From a checkpoint of a small sound classifier: norm batchnorm, adamw at rate 0.0043.
Rows from block 12 of a small sound classifier, named by matrix and row number. Rows with one number belong to one channel. Each number is 128 + 32 x the weight over its row's rms, rounded and kept within 0 to 255. All counts start at 0. Numbers have three digits each.
After each channel's rows are labels from the 100 clips, of 14976, where the channel reaches its highest value: "loudest" is the band of the loudest frequency at the time of the peak. Only what is clearly more common there than usual is listed. The data: acted Russian speech (Dusha).
# convs1: first pointwise conv (model.blocks.12.convs.1.weight, 432x288x1), inputs 192-287
# convs3: second pointwise conv (model.blocks.12.convs.3.weight, 432x432x1, transposed), outputs 216-323

convs1.369:131111096082114091107093125145113179155134155156177143064118096099087084171117082135184139114114145129120115129119132125191144126112155185155109098130130113093118152058116143097040161138139119089129120128132121130204078082201162116120189118096066220128132090135182163159115152083139103143
convs3.369:048134118107138097127094112096140157107129148121161114130142110122140103149133128145126136116146114139108115129094156113102131103029119066153118110091119157129044155109134124080178174116149120130132096124197150132137129095154176099125096072172124173121133158085087099099125153097155136041082121056193108125121057147114170090
loudest: 4000 to 8000 Hz

convs1.70:089063116138119092130191074144145163105090127148122112104117161144172143117138113172074137150110165110183133147118179062130084152144130119167115030121124123134142123117149131148214107119157139129129090115087184124117133116161055088129096151117165141096113142145144078117070082125170127126
convs3.70:160079117097127103148109163166124155098110101130148134134145126114095147101165137125137143131065069090065086094122061164038148148164090144097069177164091131137110192166083117102132193121179114122081138133162103069103151143070122118104180116111126113131111101134099148206142096089113130082102158077132103191186121136124137136
loudest: 500 to 1000 Hz

convs1.152:170160089106051104065168147157098109183114162148089116147088132129137064223104120141084184082174132098161094062104091130162067133107094158139062115093097122131134130081110065114117157133119182138142124146142097160140104169179152085123171124065080108189117130131158132169092161178133135139
convs3.152:129154104189133151132090176148082127098179097090152092138130078112104091140139190159150156152088159130123115112052110131056119161136107170126120117090142139170170103149129145111149230095130100142108129156110120087124152101124132192151123075101159105205115138079158157156186134119129176174127137140136120146103072098104163104
loudest: 4000 to 8000 Hz

convs1.324:065074145142093136099148176148157152050101168107109137141158064089094098133080125187155101092145173109163149100144075105142100116121142122135178140115155142141186247126121114133125114113155123148103142116105116076089187154063162113130120159135118132082092150104065112105107145125143152090
convs3.324:116102057123088133118102139154149139174117063103151108105088072163214087121098155089148146104129104134097137055142113095104136130159144082104055162139148126115125102122166210132144047134139151133114154135148127025179090125143030128135146159061152125135149057136139089100169114081114098106129100101130144151138091113079068133
loudest: 500 to 1000 Hz

convs1.132:127098145083138108093207110173125170132100127117117118138102102135139149206109131121127070096105164144085106158155122175107141111123091139164145115089180094117087150108138118102141086074159175078130118089098139142175147163090139128122214082127144138139115177182233139126146142101119147102
convs3.132:120113121132102103145118108118163135176118128133144122145165106177093174138146130127135130136153179171163153117161103131125115114126095184157163118119099100163215097114118170109140185168160110089135160134100099090122114137104141083116155138168125082119142120068056133176136106149093124097131123187133142129163138061150056119
loudest: 4000 to 8000 Hz

convs1.133:227155148101127098048048114117115219144114150147081093142073085087156108174131196110145132109173194158102129136099159112078138121115094126139109105120155159174145190142131107064116116128118160160092122148118138164157146106163130157165116072081109088148101144068190112129181166125115158128
convs3.133:188089191122212063103088147111121086157090146123124149107079106114218138128137127090138125139142082142171082126145206145150168142139125131102096156152141172131192151145093116124145130146125152127109174139136068196112139145112171127152103146125105153094147204145122119127156173135119107170140118191132129135128145111134097111
loudest: 4000 to 8000 Hz

convs1.381:147086173124067107153200077096052138111119142106150113180138175146088129181169135139111101146103084156121116183128087105095104115151106158179096129094119184137142092181170136081128175131181107114186140101080148102120163109152160115154134158133114164126085098105162134129114096184089137115
convs3.381:054115182117104105063146096113113130069137151121155066140116145100130106116125142099113114118172091174120171146117132095137096099090161121173103127164175128161102090111092130150138121129161092162104138116129151129060135171128158058105131130120177177145156162098139092125134169102172115146124102138133173167020073192115108133
loudest: 500 to 1000 Hz

convs1.407:088143099098221119104189093158106207122092126145179011142096106177139115116162130165121081142087117139131126137152124164186067155149111150161094082140126131158158109134143108118143175161095167071096137124094144134142135097139132119141116118121128152103141088189159122142132142110150125120
convs3.407:210149123145117121080103129153144134110118210138134135155134125138199114120125126192122104126155114125132172205149154124198111144085111160116134157110178136135101123126178146122184168109138146130119146132108133154104131148142127178138106133212129132112183145117192147108087085126043133173115127113183150134188161150113168135
loudest: 4000 to 8000 Hz

convs1.27:100117161128185154058103115090112084124126121138167098173054131104124100112149118139164142068107176144177119107092065092169161151141147128136178161094112097136137156208097161175138152114154116205092152141145141081088091148069136205105093123159099190153148122106083089104077104171152152098
convs3.27:091094095139126109122097126117105100107141149104133121138125080143116106120132208164122113159099108125112130209117098177107154122160082157123102131072154148158082091120106137100086072160130107137126107116126161113103099123155126153091123141112127151099110194117150174145143137178095139134120155111172080065138147092161132123
loudest: 500 to 1000 Hz

convs1.25:106101145111095070183091160194127107108149069067105135147171105092122179140167098110148138166108124099128139114086139123088228133103162149129108161139146170125128129149122199130079108149156132122141110129139103110083142138134098120122130112142115212115128115149151104063177074154101101110
convs3.25:146132173152078124172195113155165129158116170115164198126181081101164166111099126179187163113162149132105126140135137146133138115158110122170239153052117120112093144146108091147106106157120167129117139123083097122146114119156145130122114154054155116153150072128151160160141131148036106170088175177149112151070120134107206137
loudest: 500 to 1000 Hz

convs1.282:124106106156191128078142140154112108139121153175135138139101143090134163171153123136111192159135162158111086103149112110094162094128153177148150106092177111177108185100136139123236154167121142208078170091106205121101136102115103121112151021144165119069071117084099149154095153133047142101
convs3.282:113141163107064139100217092114127109122135137128114119141124150177152138120098082130144184116160141143130156093152118179113123116197150135210162134181160107134145137139195066142070174151153149146140144140108114131173160174159044118149131150111152134166200049158114144141103124183117159163156137128102147144178142101123121132
loudest: 4000 to 8000 Hz

convs1.416:131069150081202152129080112172090193175157199167109130129168158131155180146116104168157094107188090121131153140100142170168128169117137134099172120170148093128099144089141125113137108085107099133163129173115148106146099156102125185103149116173078157114104082170089135142105155184137107133
convs3.416:140105090162160139147168146151093161139076111099123150106087110070152190120141098167155128124156123098149127133114172136173148132079230081126167129126113118103112014121169164148179129125110103093111100135131147113177122134125130125142119113085123055055145176151150094132111100137117104093110144148071120180089113149144130151
loudest: 4000 to 8000 Hz

convs1.167:083089161168147135142104102094153058134082149128110129111170159124129151151118132170106061101186171119151128167086091101118141140124092162149104176101086112132101081169099147098127132199133072112102139104150090170091072040125126157145167099136151179137104104132157094150154134119127107124
convs3.167:127086055180084109143114112176178087108108050107132089065127088092109135100120105129100079087093122056142160096121100101148163113151141159081124105096115075084201120132138107144168161161100070053108147155057124092095136110094122153108114155129102101123101141110102106123123144192084030141108131145100081068078112063100086173
loudest: 250 to 500 Hz

convs1.264:084083115144108149125224065152072157145113155192155103153075114095131079138138149102068122080122148157085134141146144029137072160138146135083105096133121112123170141145129151124113113156107130157120113135152123142041143133117116100114149196045156106108125090157129153170105096078109109126
convs3.264:090123216130137115129111104107106190118116112122122162122107108071100168122116128104092099140116148121128186115110164129079098107139131168137136132111102114141158080129107114119136141130142108116155121123074135131090108150138143168105140120128124130111092157066137128065107141059000127146121126108133110098108135065119128086
loudest: 500 to 1000 Hz

convs1.236:124177109010106123131153132157161086073126130133115141136123085076132131103140169087187138139167100110100116210197120123125137127133140148112144084128129211131060166140115163139157153176137158154151143126124134094210158158121157110127135140152100146102104127162127088102167146113089144127
convs3.236:103147051124120132094090151112166107139128072074123155070141144168154080113115156109119106104104123087130153069090011161118114151208095175114099144147072131133163099133108110145126085142109102125084121118069129042115140067069093125117104067061147115118102128070133082127126128141084079114158123128114129085141067059081113110
loudest: 4000 to 8000 Hz

convs1.252:157075073108085144101123119140051156056134125078096140160102113095087104146210112171154108092111091164117144135142152113160141099126136081134116158110097160119094159191154146132153150117113069164135133146185115099128170080107075142169155068087135128047128103114199130115157142130068099194
convs3.252:107124072145109086064082093158110141039122148112116128123125118129091136164146105071133117151181173116110151114118124146134148081088115129082138087131095135063144154122129148121125089098124077095103141149141094210122109152066149151107116100189107128116154151139080075139074154123218105187055100149114123120153109125147161115
loudest: 4000 to 8000 Hz

convs1.254:116124088136157115106147157113081130099126167119086130116074114159167141170156180063115108123131086105152124128133151184113142117133065111119175165120199081157080160162093088081158114110133074195110128142187178095044179139120145176083154056113152121166083167148126161118114119110112162187
convs3.254:173145136147142141103083131160138135138132143105137180124130163130099115107143151087111199155093059151143103163140111156083145149134084099116099149081081123105099123143105119124114149118116133202089218129146099142093153198126135123073174133163114138114129160149110135129086133108139178126130135118123131115147148141119155120
loudest: 250 to 500 Hz

convs1.114:104138170126128118100162157110059186109144088141181167164193082168108124145094101139180119132112219113097121177097094116143089087126094126154161123134155101153161115140115111126075142140178113092126141160166157184162129129122137147125165147096134145096152157095170126081118151112116172127
convs3.114:095154088086074080131163156109139196166135108125156130137150136119181123146143124100068145091176104163151116085095127133094119131123082141093168144150167110109141141121161171182119076122148161156103169123112077084180127199184067227170119124124155120143123125078078127122130113153195149168106149132123151166017131133140115155
loudest: 500 to 1000 Hz

convs1.170:120173092125087111148079134150089113138162144182059089097131096109173117166106144167111141063078126064126144177167151129078163121092084162113091115094128117140096117111095092159144043176164151152123147142136128119167184134141157084117199100090047134119144146111155114200138178170128154116
convs3.170:116117198123160113058171157121141118104125111139112145120206188105143129113178161042052121106136142143078179136194159107133146103126119134155147155108128191149163135135122134126127167142144130134139159150139174111109166160124165088113185155108105169174137143191047161197156167100083162103155137092159185138147148111132105125
loudest: 250 to 500 Hz

convs1.364:149102138107125125163159083134151100110122106119114076139126115183133116138184154153125188107158111099181106166139038119158098136171160130145049084110059125162165118152142153157138091171124077104146130156097090092141124194144129118138111121117192162144136094142100204091061127174125125089
convs3.364:105157122162148171157108219095108119151141176174157151166190117110113148057133161087125152087067108161066131078149067129106160093167083128081111119137090132128167189129150117150128153153143083108117118158050132126101123149139188155056145175122113133160111102163103156190133126095122148120148122147197136207105133109119114150
loudest: 500 to 1000 Hz

convs1.384:064166176087151112124161116094135144112132166136115098119102106072137112101173152150185116098102075116134125169170128114155102107131193092136111094115162152079187155122192129120152136099154160101206116119101119133110162147056085052183112103163102031166095154152148113129164128123135130103
convs3.384:144137088157182179111168151151071184107156176141140078168147116156092119106149135095052152125134156162102127120155099112078150120064144167061159093092059144135156129109160164121131071077140114150138116168181109141097131094088213121090178119094060177122121165120171156109145182048141155150091134136121140126161120104105096100
loudest: 4000 to 8000 Hz

convs1.312:082147169145147101094132090137142114180162112113119113139174162167146147198145153110123145105126185138137104116116115150067165145113113127169116196101090145095169145180134139152181115119136098116132125162095141102107106212150154143110123223146097183124122148092190125142125125154107164111
convs3.312:102140131144075192175178128144121152097133121165147134130127122119167159107116086145172179112138141140104106115203060129142129125135088139212160151174111111116091131144116131126097145127133152186130157144116135124188135111126085159165136155062122116048139101205165126165127191088105130158131128130127125090111193096136112166
loudest: 500 to 1000 Hz

convs1.414:183098143071073126183176120134127081149133115079182166116142175110137170061129170161147133064089083104119135148132081172129117159115166127144117082144154120178122100146116169147187169151148154149118141117112140143136092124107105096114109150149128162148131178138133129115112159142141145198
convs3.414:112133126102172174156152154105160167113110069128131090123083146073029164168111117204134153147216148129114081206121148115114123147074120150062185109159087099111149240128157117127118119148120087129094133119118100171146128128097138121097106097091114113138134138163098141180120145160112087083137143132121132126025133130126153104
loudest: 500 to 1000 Hz

convs1.44:137155131097088192119167130065120147166116108152142156091080123093111139178142118143119187136142122166130168150184153153198153099158149135175118165181145131139183082089117140143111099114198107080122152148121141115116122182157165139161134188079120091126092121163161187100082139150111119147
convs3.44:132095140112148119071124110155118145135061107116090093135107120147169072164151126148124141106116131109191108177137121152187072107123150116172137155146179112129117134134103096153082182156130085048163129101108077127109109129145098134110183178182160084159086070157123091111090101177127127155121128090111118099116162107114088169
loudest: 250 to 500 Hz

convs1.158:121135108161160090120165168108157096129146140132085114126168100099132080161087163172149159158129158116088102120080136150107162097117106165160121150131211053116086153130168145101122125119132138151100171103142071089084172138143131163107109110141139134143166108137082069118148153212145113148
convs3.158:133134152149116104129071121138163182090095131147120088151100093178097156080129153084056106115121090204134098080120104092134087086099143134071166079117097138111118118090157162154145092068133130166105163125038103073125126127106120110135087103134163105101194131122144151196159142103123176140119117154118125148203120110082165112
loudest: 4000 to 8000 Hz

convs1.4:120110109215189125138152147133156096127134121116158110129086162134163169089137153163102121144107089088112100107190127070110157123143135154109115151154099175162155095177136128139140111134105149159072180162105109149057111097120145151140066116116199128117127130164104111142105005150076162118
convs3.4:126114128068158143109131148046186134135126139130167100174165110164116061101138096111170148134109085148127148126137071126131105123092106093136115148081120090114097074119158142127176141149086098157157138102143150137148129127155125116125086127224124058155124115075148100129102087122150135106145104134169142106153149135142083101
loudest: 500 to 1000 Hz

convs1.429:086108123122114152172172120155101201118132146118101146143100142144078131117096116090160163177186077096061090180116106157134142193142133100139092119214162134156119093176156127127103131123088048138156127110167127206157147143067128143138128108116110120089137242195098148092109116112107099177
convs3.429:164095152127149176157105153066162133159163119072143079117084154118118105150131165091088133137178034175103130150142127193176146103149087039133074091189161090145066147128151139139219146140088078141129154161119152146110126218157188136092159113106125148147171130141152113118167115120101093152144101088147164135125134117122131152
loudest: 4000 to 8000 Hz

convs1.430:092152117131157138137184215100098215137086087112121138117170085117086040144145145118138129129095193145039115113096146098194106134178123104112089130129122114175113101128144132124055122116146170147100133126121131111186160096097123102148143092151143112094154100143101116100161154139100148144
convs3.430:198169116168128143177162165132121186100141158127114068122134078128108130166135131177098103092156129160117162187161120122086132094123069106181097084133050137151098171103117130105108109097146115140126160144147123156125113132098119038115087116159114185110203139191204117120131180101130120129100123131158095122103094117139134100
loudest: 500 to 1000 Hz

convs1.191:124177132069152120088220102132163072142183121139075129141118146085147198129116123124162120095128152089141083103105176145079104114106128167151114130128146083105067145080147119103044182138116142108125134104133097138186064122091165127133141150110124081134098117174102103139176129172200116120
convs3.191:101120089152028098148174120133156118132109064153125092118126135150077099159132175184148120138097147152140105106153133129111103117156087174085137121162118105156158085136173175118135082100107091156125128104143160082109134084153080123163149149143133109171153087109108145089151093128081139111152098103099153100169134049091119098
loudest: 4000 to 8000 Hz

convs1.291:166095172114200068097107115101128127114118098116061122150091130102078103127158142126121145052120124117122109053100079082114109125139144116146111112131067125176083208207127163155149111113168116186117125132123082100065090142095108128125135103148096149118127139141132133101093162119113154144
convs3.291:103094132110099107065108122135141181094165136123202104158075094155202067139129137093137124156156089165123101152160089117125102087136186098094097161130191208142115085136087173099112102179135111154190108101164100109097107145144122077096141165121153169074224138114141168127213192171137213089155118157150076149199165140129102122
loudest: 500 to 1000 Hz

convs1.146:124079176175110187178131094091135187088107141105185123184188145197083122133133103159125130143174225150132098139103142125201112052151116194122114139175142160165132110118095139126102192141147186209126159150141176152131121128103128152110149137138132176126109170115081126143113089187146143150
convs3.146:085131102155141039153156164099065152087133116197149122107165131122175149126181128062137168134167143125143185077091154132119080102092113154132179098161138033129154095115198165170161121140110111155133137136140135176121093160155121157126058123122143079139141137078087080095093080131147124172143089120101128206128128101136117125
loudest: 500 to 1000 Hz

convs1.72:091139126093162155087142059196122171123093138107138092103159126192116123151126118177126091128167113096140100095140102120118020149122169181138122115128166157118171128172131082129076147176109189172100145159087125139177143133088080126157170155155114156165138078146088129167097125114154138084
convs3.72:197137119158175161169089089088122149159138184148161183166176173135112191112137131209170168125111153138091149117140156137112137131141156151136134175121112187144151104146129100106108149112097129145144129177066094146190171190165178193149191127113099121145119094153146155175131126118121168151097141138141179172157157106117182103
loudest: 250 to 500 Hz

convs1.171:085118149083118108122194213154125150155142166176043113147153083145130109124115088101193174081148125141074108079135134200141147097114104126097165102125149090141050145084095139106158105131117128148130122136097185176164103155094142118186086127089138130034092081195110113096139230145121119108
convs3.171:147113139121132144171180154122110128137157154126148183140082164161143112121146141122139121146094154165163117192183140118162130113105142124135169161081196124165140107116203108141160132149136176099165136114044079131203124140140124136144137153136169112114145124119120192163084080188142159072126152145113146086121139068113178119
loudest: 4000 to 8000 Hz

convs1.374:151115141119218102131131174058088104076113088116132121169135136131113107101134126097154131058145115051185121073088054063155066140138132150116122067134134119166142199255128184152144126159142117176120147127147126107064105156130105146137145134159121172114151144105103105022127105165110122115
convs3.374:183180157142099165144192108095127133168125096140119157139171193085101196127110107127111150121090153101104143100118140119167102157102099129147171110117087107115137175168148153152173139107138122104112128160169129120139159111131101130126142126149105123160059113127109100142114149090136062135121117139140163118091106131120164148
loudest: 500 to 1000 Hz

convs1.229:088136140080127178152111148068071063159142119100045139102045137156099132131149123134157146107084137143159151149168045187213158107148143129197100084117146151169194106178141117134172158144116085135087179120127144087140138074121139138123122148154097175097142148140071151167137125110160110140
convs3.229:106123113135120077079121112120103102089143136131120130100143095116110110123125138171197135124128154127084128128121104172107172101093098142150104138047120126103179072137114123099062124092115124121128113132125096090119102146135111193106161150157109101145145139180061194100114117128184098191079140121186102156108172120112056139
loudest: 4000 to 8000 Hz

convs1.289:184127140075118119125139058098093224113125187205080128174104087081119143116134097112051095113123107105160112166117177160121134155140086096135135122109078129087176140121138133101046088139127148065121095131148119153164129144176150124109118170163146147116078072122132129089154173175183107122
convs3.289:143154120148118210134163118165145130168126111186102138120148179142140100115125138050096147139125175143123059134102130119083161139129069150140127121141174142137158132145146102100097087122129162156131126135117183095146153129167120147164125108146134157149168160140090079127116177150174156135127121142106183164145124122150168112
loudest: 4000 to 8000 Hz

convs1.371:152098095155197200140120094162114051088130185125154169097118121130115124133145117088128126126147182098092071072153111114126139055149154143106100133116098108163150206069143109120106144121169140125134117120139101124073188138197111176153123131136106065132094191170123131084111151054125145054
convs3.371:146138135151139199047114127147084094068144118189154091134194170133105152122132109104123093140136119070098136145080130169108115162115112125123171108108062187094093124069070171132120166070121119108146079139084105052091129109122131128093131065119082147166121119138124129136137150136175085127141128180125138115109053115112152126
loudest: 500 to 1000 Hz

convs1.411:145139121095077164143103137188099214132101142148151107084162129126165147095128064106166126155122118147099112162145110126178117110100113086133110151163185161069140070096149090132099151118117137129120095102068120070102128156108143111170154172162136052116095079145097143136145104190128098104
convs3.411:118109127071149109148162122127191151115145086120091119118154090039092097136102113169167139078149095160087110052131086148101047133118128158147159126122104108089090162123079150116159118195122111097112110143110177124088110153187093112111098152156127095168202112150152124108145061155141133117133125135130063105078123188138118158
loudest: 4000 to 8000 Hz

convs1.318:088065144129155115114134175078170094101145151134062145146121127055138160167148100164185138108147142097159154098148141147162172177097130118110149174196066110143079181161116113104058160128085066098114068106146157164165098135183124137094147109097139158088131069129128136148117146166134106191
convs3.318:113123133165137118061108110072150170152105181151174146156108148101098149128164101151190124101204111164158119125146172177142155137106168147080123091129089158077131106124139140118190114137108149145122150179097063193100115184076129114127099169128124121114200208144140108130150186102150159189142111141132178138124131143102118157
loudest: 4000 to 8000 Hz

convs1.18:154130127098189102149089112125074194108149077109083102139158112159135172182153071132106154144167133173114133135169152151148193114110140120133182164109151113189074072092125142148162201141127115122131113139118168069092063087141100173094132117161133156093135118116183089130085133135144122174
convs3.18:120183140185117159135162076181118136091078133133117128116105100031138158121127116185142102123113169137127073156135131114139111140115103154100140127121122136099092156119127119149149090127145129119115085138148139108101086122144109079111093135043081138117074107093172127161102148121116097197104136126127072107091142164098192112
loudest: 4000 to 8000 Hz

convs1.17:098147098131149227080143072070124130137111140145140091195109111168151211145167133164122178130140127148086153138112160142177199130156161131122140129126104171105114164152117130135164157198151172130086156105131161143107114192131119113141174064087123075055083075199152132136129141154158123086
convs3.17:181134058124113145147082139142110155042146176109119134172103145112137143117162112104100160137162121168115111092172054137095155165139180115081142151125100132103134152117124099132177106081120083190066131125156112169094111142114126135086064123136142151096174145138138121131115077132207195100108141136107138114079132195110166155
loudest: 4000 to 8000 Hz

convs1.395:127084159065111142133143140156078186110115107093084106168213143161135153159096140144124128103092137123100114107155137109158092059093088136112131128143141174104114112145144166119056118122125187156128100149108171153102146143091067093126153131137115139084160184154130099087117098144170149127
convs3.395:116200122120124104108209126107105134110191140140103136134102123096141085081117132113135187119158157110087178100124047109148101152177139141065146099142086121151161155134109105119099111093125140142112116129143184111127116107158103193132131145109135158124174115135114139103147139161155110198131162108167082115103106198145212138
loudest: 500 to 1000 Hz

convs1.372:099114128135124113135133081140151199131119136121163132143151126120150162160113127143142151133118158028089133162166189160144130132139107139165169168123172134106117131129080107112164105113084164128146112167162088174106188137155121188138150176037126064188155146130159043175173162134145116148
convs3.372:184159120200100148145136107176142124143118116169140090104174150157137141144163129175176087133140169126167169138075119081104131148118187112149159098189138102129108155121122092116085075137093094164106150136115161159113149144137103122116120113135110074116102097130186090163124081121109084140125156188115159140188098079136199137
loudest: 4000 to 8000 Hz

convs1.389:066146158082100115043153149135070179133094162199110094158164104169198165164078128125102100101131109129093133125161181176156158159123190125136130161114166138087114130156130131064145134098107146174106142105115126100093124095148122192110201034117112154154081149125153149145113168160163106169
convs3.389:127139103155128149194138126107126167190072113146137131110063074152144139170119117213176052110153164104148138102089133155121149083167201115144147087169132118157177172116144120121116104164114100102121052129150147167133116040118138126114130118126136112088144136106131144076152124190092069197218110127115110139113117116123123127
loudest: 4000 to 8000 Hz

convs1.173:130155124129120181109153148158105183118098135106137149138097079129115089157125140151142156119164193099053133105110131155137081105119170137124163148135156149146131146114102121130121155090190102104108162134137148094167192148129171102074127194115125103117103131110108109114139167147140154106
convs3.173:129148106158121084137127164162140141117137156140111128149134155152157171094124143062144125175088143125149100101110082056155083150123127129095141143084131133115131125145133132100171092073140080065134091120122144150125120098075145091117117160056134158109144132117119164091182145111187131160122165113166101109162129139129221114
loudest: 4000 to 8000 Hz

convs1.149:100167141133123173105091095076141143092112145096227133109080121095112139147161135118146162120177130137127115145162127164146141126152131110167154121135156120141115105113124126170127147096158134108149151122121118180122223100121079178118165168111078120115160151138086096116109176111118144133
convs3.149:072177119135136127123115104156131150079140155165141064121145127132130123142196152108143063162140160122147206081062092168120133099107132171176125131136127153151176150114136107151080066160161106135129127089075111117068143090106147131065135121111159183122074161163123107090133186119121142149138129096150128136111119056154121155
loudest: 4000 to 8000 Hz

convs1.261:093150122116123111056122219063110117164093144118091107132116150124099057134106134120128137131122119177077110103068138081177098116124095125140144120152126081113166093126115142126139161124147075106106096134172093096095117121142085097108145080152118120176149153125132102131103114060093149107
convs3.261:154142125177178144122173130156099145126113210099144144147095169137142080104114156130151092150088096117080083079135101127132158139095107073066105146144101145127112178137107119135092114125134135118108157135127177104109138156140201111123153133059138196082119129112085130063150131137151148185136122117169154130118151108143161058
loudest: 500 to 1000 Hz

convs1.245:174132106072090146098127110182146120134132128111166108124139183156156211113109145177087198139151099113118143157157157166139133144133109124143169056141134140162167147126131121130138138194071111103134172150141097129109113121176162114087130160118134130121137125119137137167103203066180132156
convs3.245:206113088118151117153091120142176102098129085116101169141126154079119098099119131211125087111120129109112090112053122109171115154112065094029144114105115096074110093109121085154111107091126089105173167111113097108158145099160123126129104061128168076122098170062167068125106054163118139076083140146116126149113133104141128107
loudest: 250 to 500 Hz

convs1.82:142129088100098128138094123089117089139145156126126144171048123063143121133077116122147168107144182135111110120130092100168165121122138141133079135137087152125104159080141094095137127171164134148186127125160119163105179173120138103109090067128146052131092092090135157150139068187066166108
convs3.82:127113088118092069134081158125115084154107123122122239111140112095159155131176111152137138120171105133192123116114218075139093179102124136105143139137152130152092098112166137149185119151114206097146077097188184157216105130083101162208059132125169140069140120140129097092134108127173129117056135156108115213103127189149135139
loudest: 4000 to 8000 Hz

convs1.86:115110145090100114222150074144118146107100110097089145152116109088209093117141068133172166088100089145104115148155168101101088080130117119119115104125202124189191167119129130118097168159141164211121151169119173173178169113145074107141118164098118108095142129099115116056139071133164108120
convs3.86:104132130122125108148123152076127084162177141108106141093140146110033067095127108072122156136091104059122130077082003077095098157165068130127101124085078109110126085114108129123098138043094106131129097155117155077119134093136146147113113090131106069138057126152119116134101060137092105200148134096116124132120092081126131107
loudest: 4000 to 8000 Hz

convs1.202:128099090078146118121107059131134147129164148175105111210113147159095162088166134168093049133125128080151129169128113124177119135152131168162205093118157107084136087140121142129121159098073206167171116151101109154149123116061107067107172146159161141090151095046078093174097175155163119105
convs3.202:216155135155178166121150157097093110108080192150117156125162135162141167111152133142153156122121133110108163166160113125148182156087119143113182162090169116156112096134128088084126132168076118146118100219144082161106151108115230121130120150116108108076103191126176121129100150128148112142124139140134142155169159106136175073
loudest: 500 to 1000 Hz

convs1.287:110091101099161136133127126152133083165111139144133153114177140085135113067166151152117206115129094076173134088208137132180177127104186120112193124097105120116132098136090104170148136160178173135104129117120159104159097171079142076084130098114077186098147139178089109108135145127138118163
convs3.287:116088115142126137120152080092087153084183204096137113116160119097150113117112165134140117164121149161091151188128061130164133099112133137120124110132129159159105155122104228156131084170104095115092138144111189136108115109175171156098154139123175216153108169156128168141125210127173138164165186114151123089153127191128091173
loudest: 500 to 1000 Hz

convs1.329:094105127085140116158145160083121102132116108158094088130195109152127167071182090146141163109161098098175133144155114133157096116101132117142114132141185056135108154149085113172140193063180147160116120191127131128151140145116097106151133118177061170093163135166112142099137188139120147096
convs3.329:086079125126098095103179068159111125047146161134128138101141118145205127132094140128173122125126171137129151134092084118136115177164101124112093157119175138130124141116123155127110147168103132109157155185176152112112128085165095173140144142118169148144159080143123162156124097115137123138152140116130109120144106112148086172
loudest: 500 to 1000 Hz

convs1.56:149116133167104172113115164175058089189150191153106128131115130118123119110134142170132078091094112120144075157141049141199123098167106122198161102109194104094142133102156133128130066079094115199156142121145118133141028095116128139131204156103062180136096148102153096173113142170077134103
convs3.56:130132150100159193129101097136144089139073186177100131109172151137134117111145160115149109113142149154107128133157117186073212133150116188141147111131132140191138169114143115128111130109128071098080078122138118167076183188118185147091168099087121092124182185176141151136130084062104110134168111168116122176123144088107155131
loudest: 500 to 1000 Hz

convs1.379:203109144127179147146111075150102127080124069107115108082099145133102078129139140162137060172091116159094126176060145138132154142134070141106090090161083114085120150082131120122127155144103145135181150130171136149132183136149119112100106165148166160098111093134071105174145159108149113142
convs3.379:149097075125123130115160206125150155075116133167146113126155120085060107110123141154134120132102132098116153162120086107196051118137103085116140140145121154113125110106079153138098173181130131142143208116092061190091121128131130127114107129121147150074141098123061117179164190117220079219113137116114100100088138086145115143
loudest: 250 to 500 Hz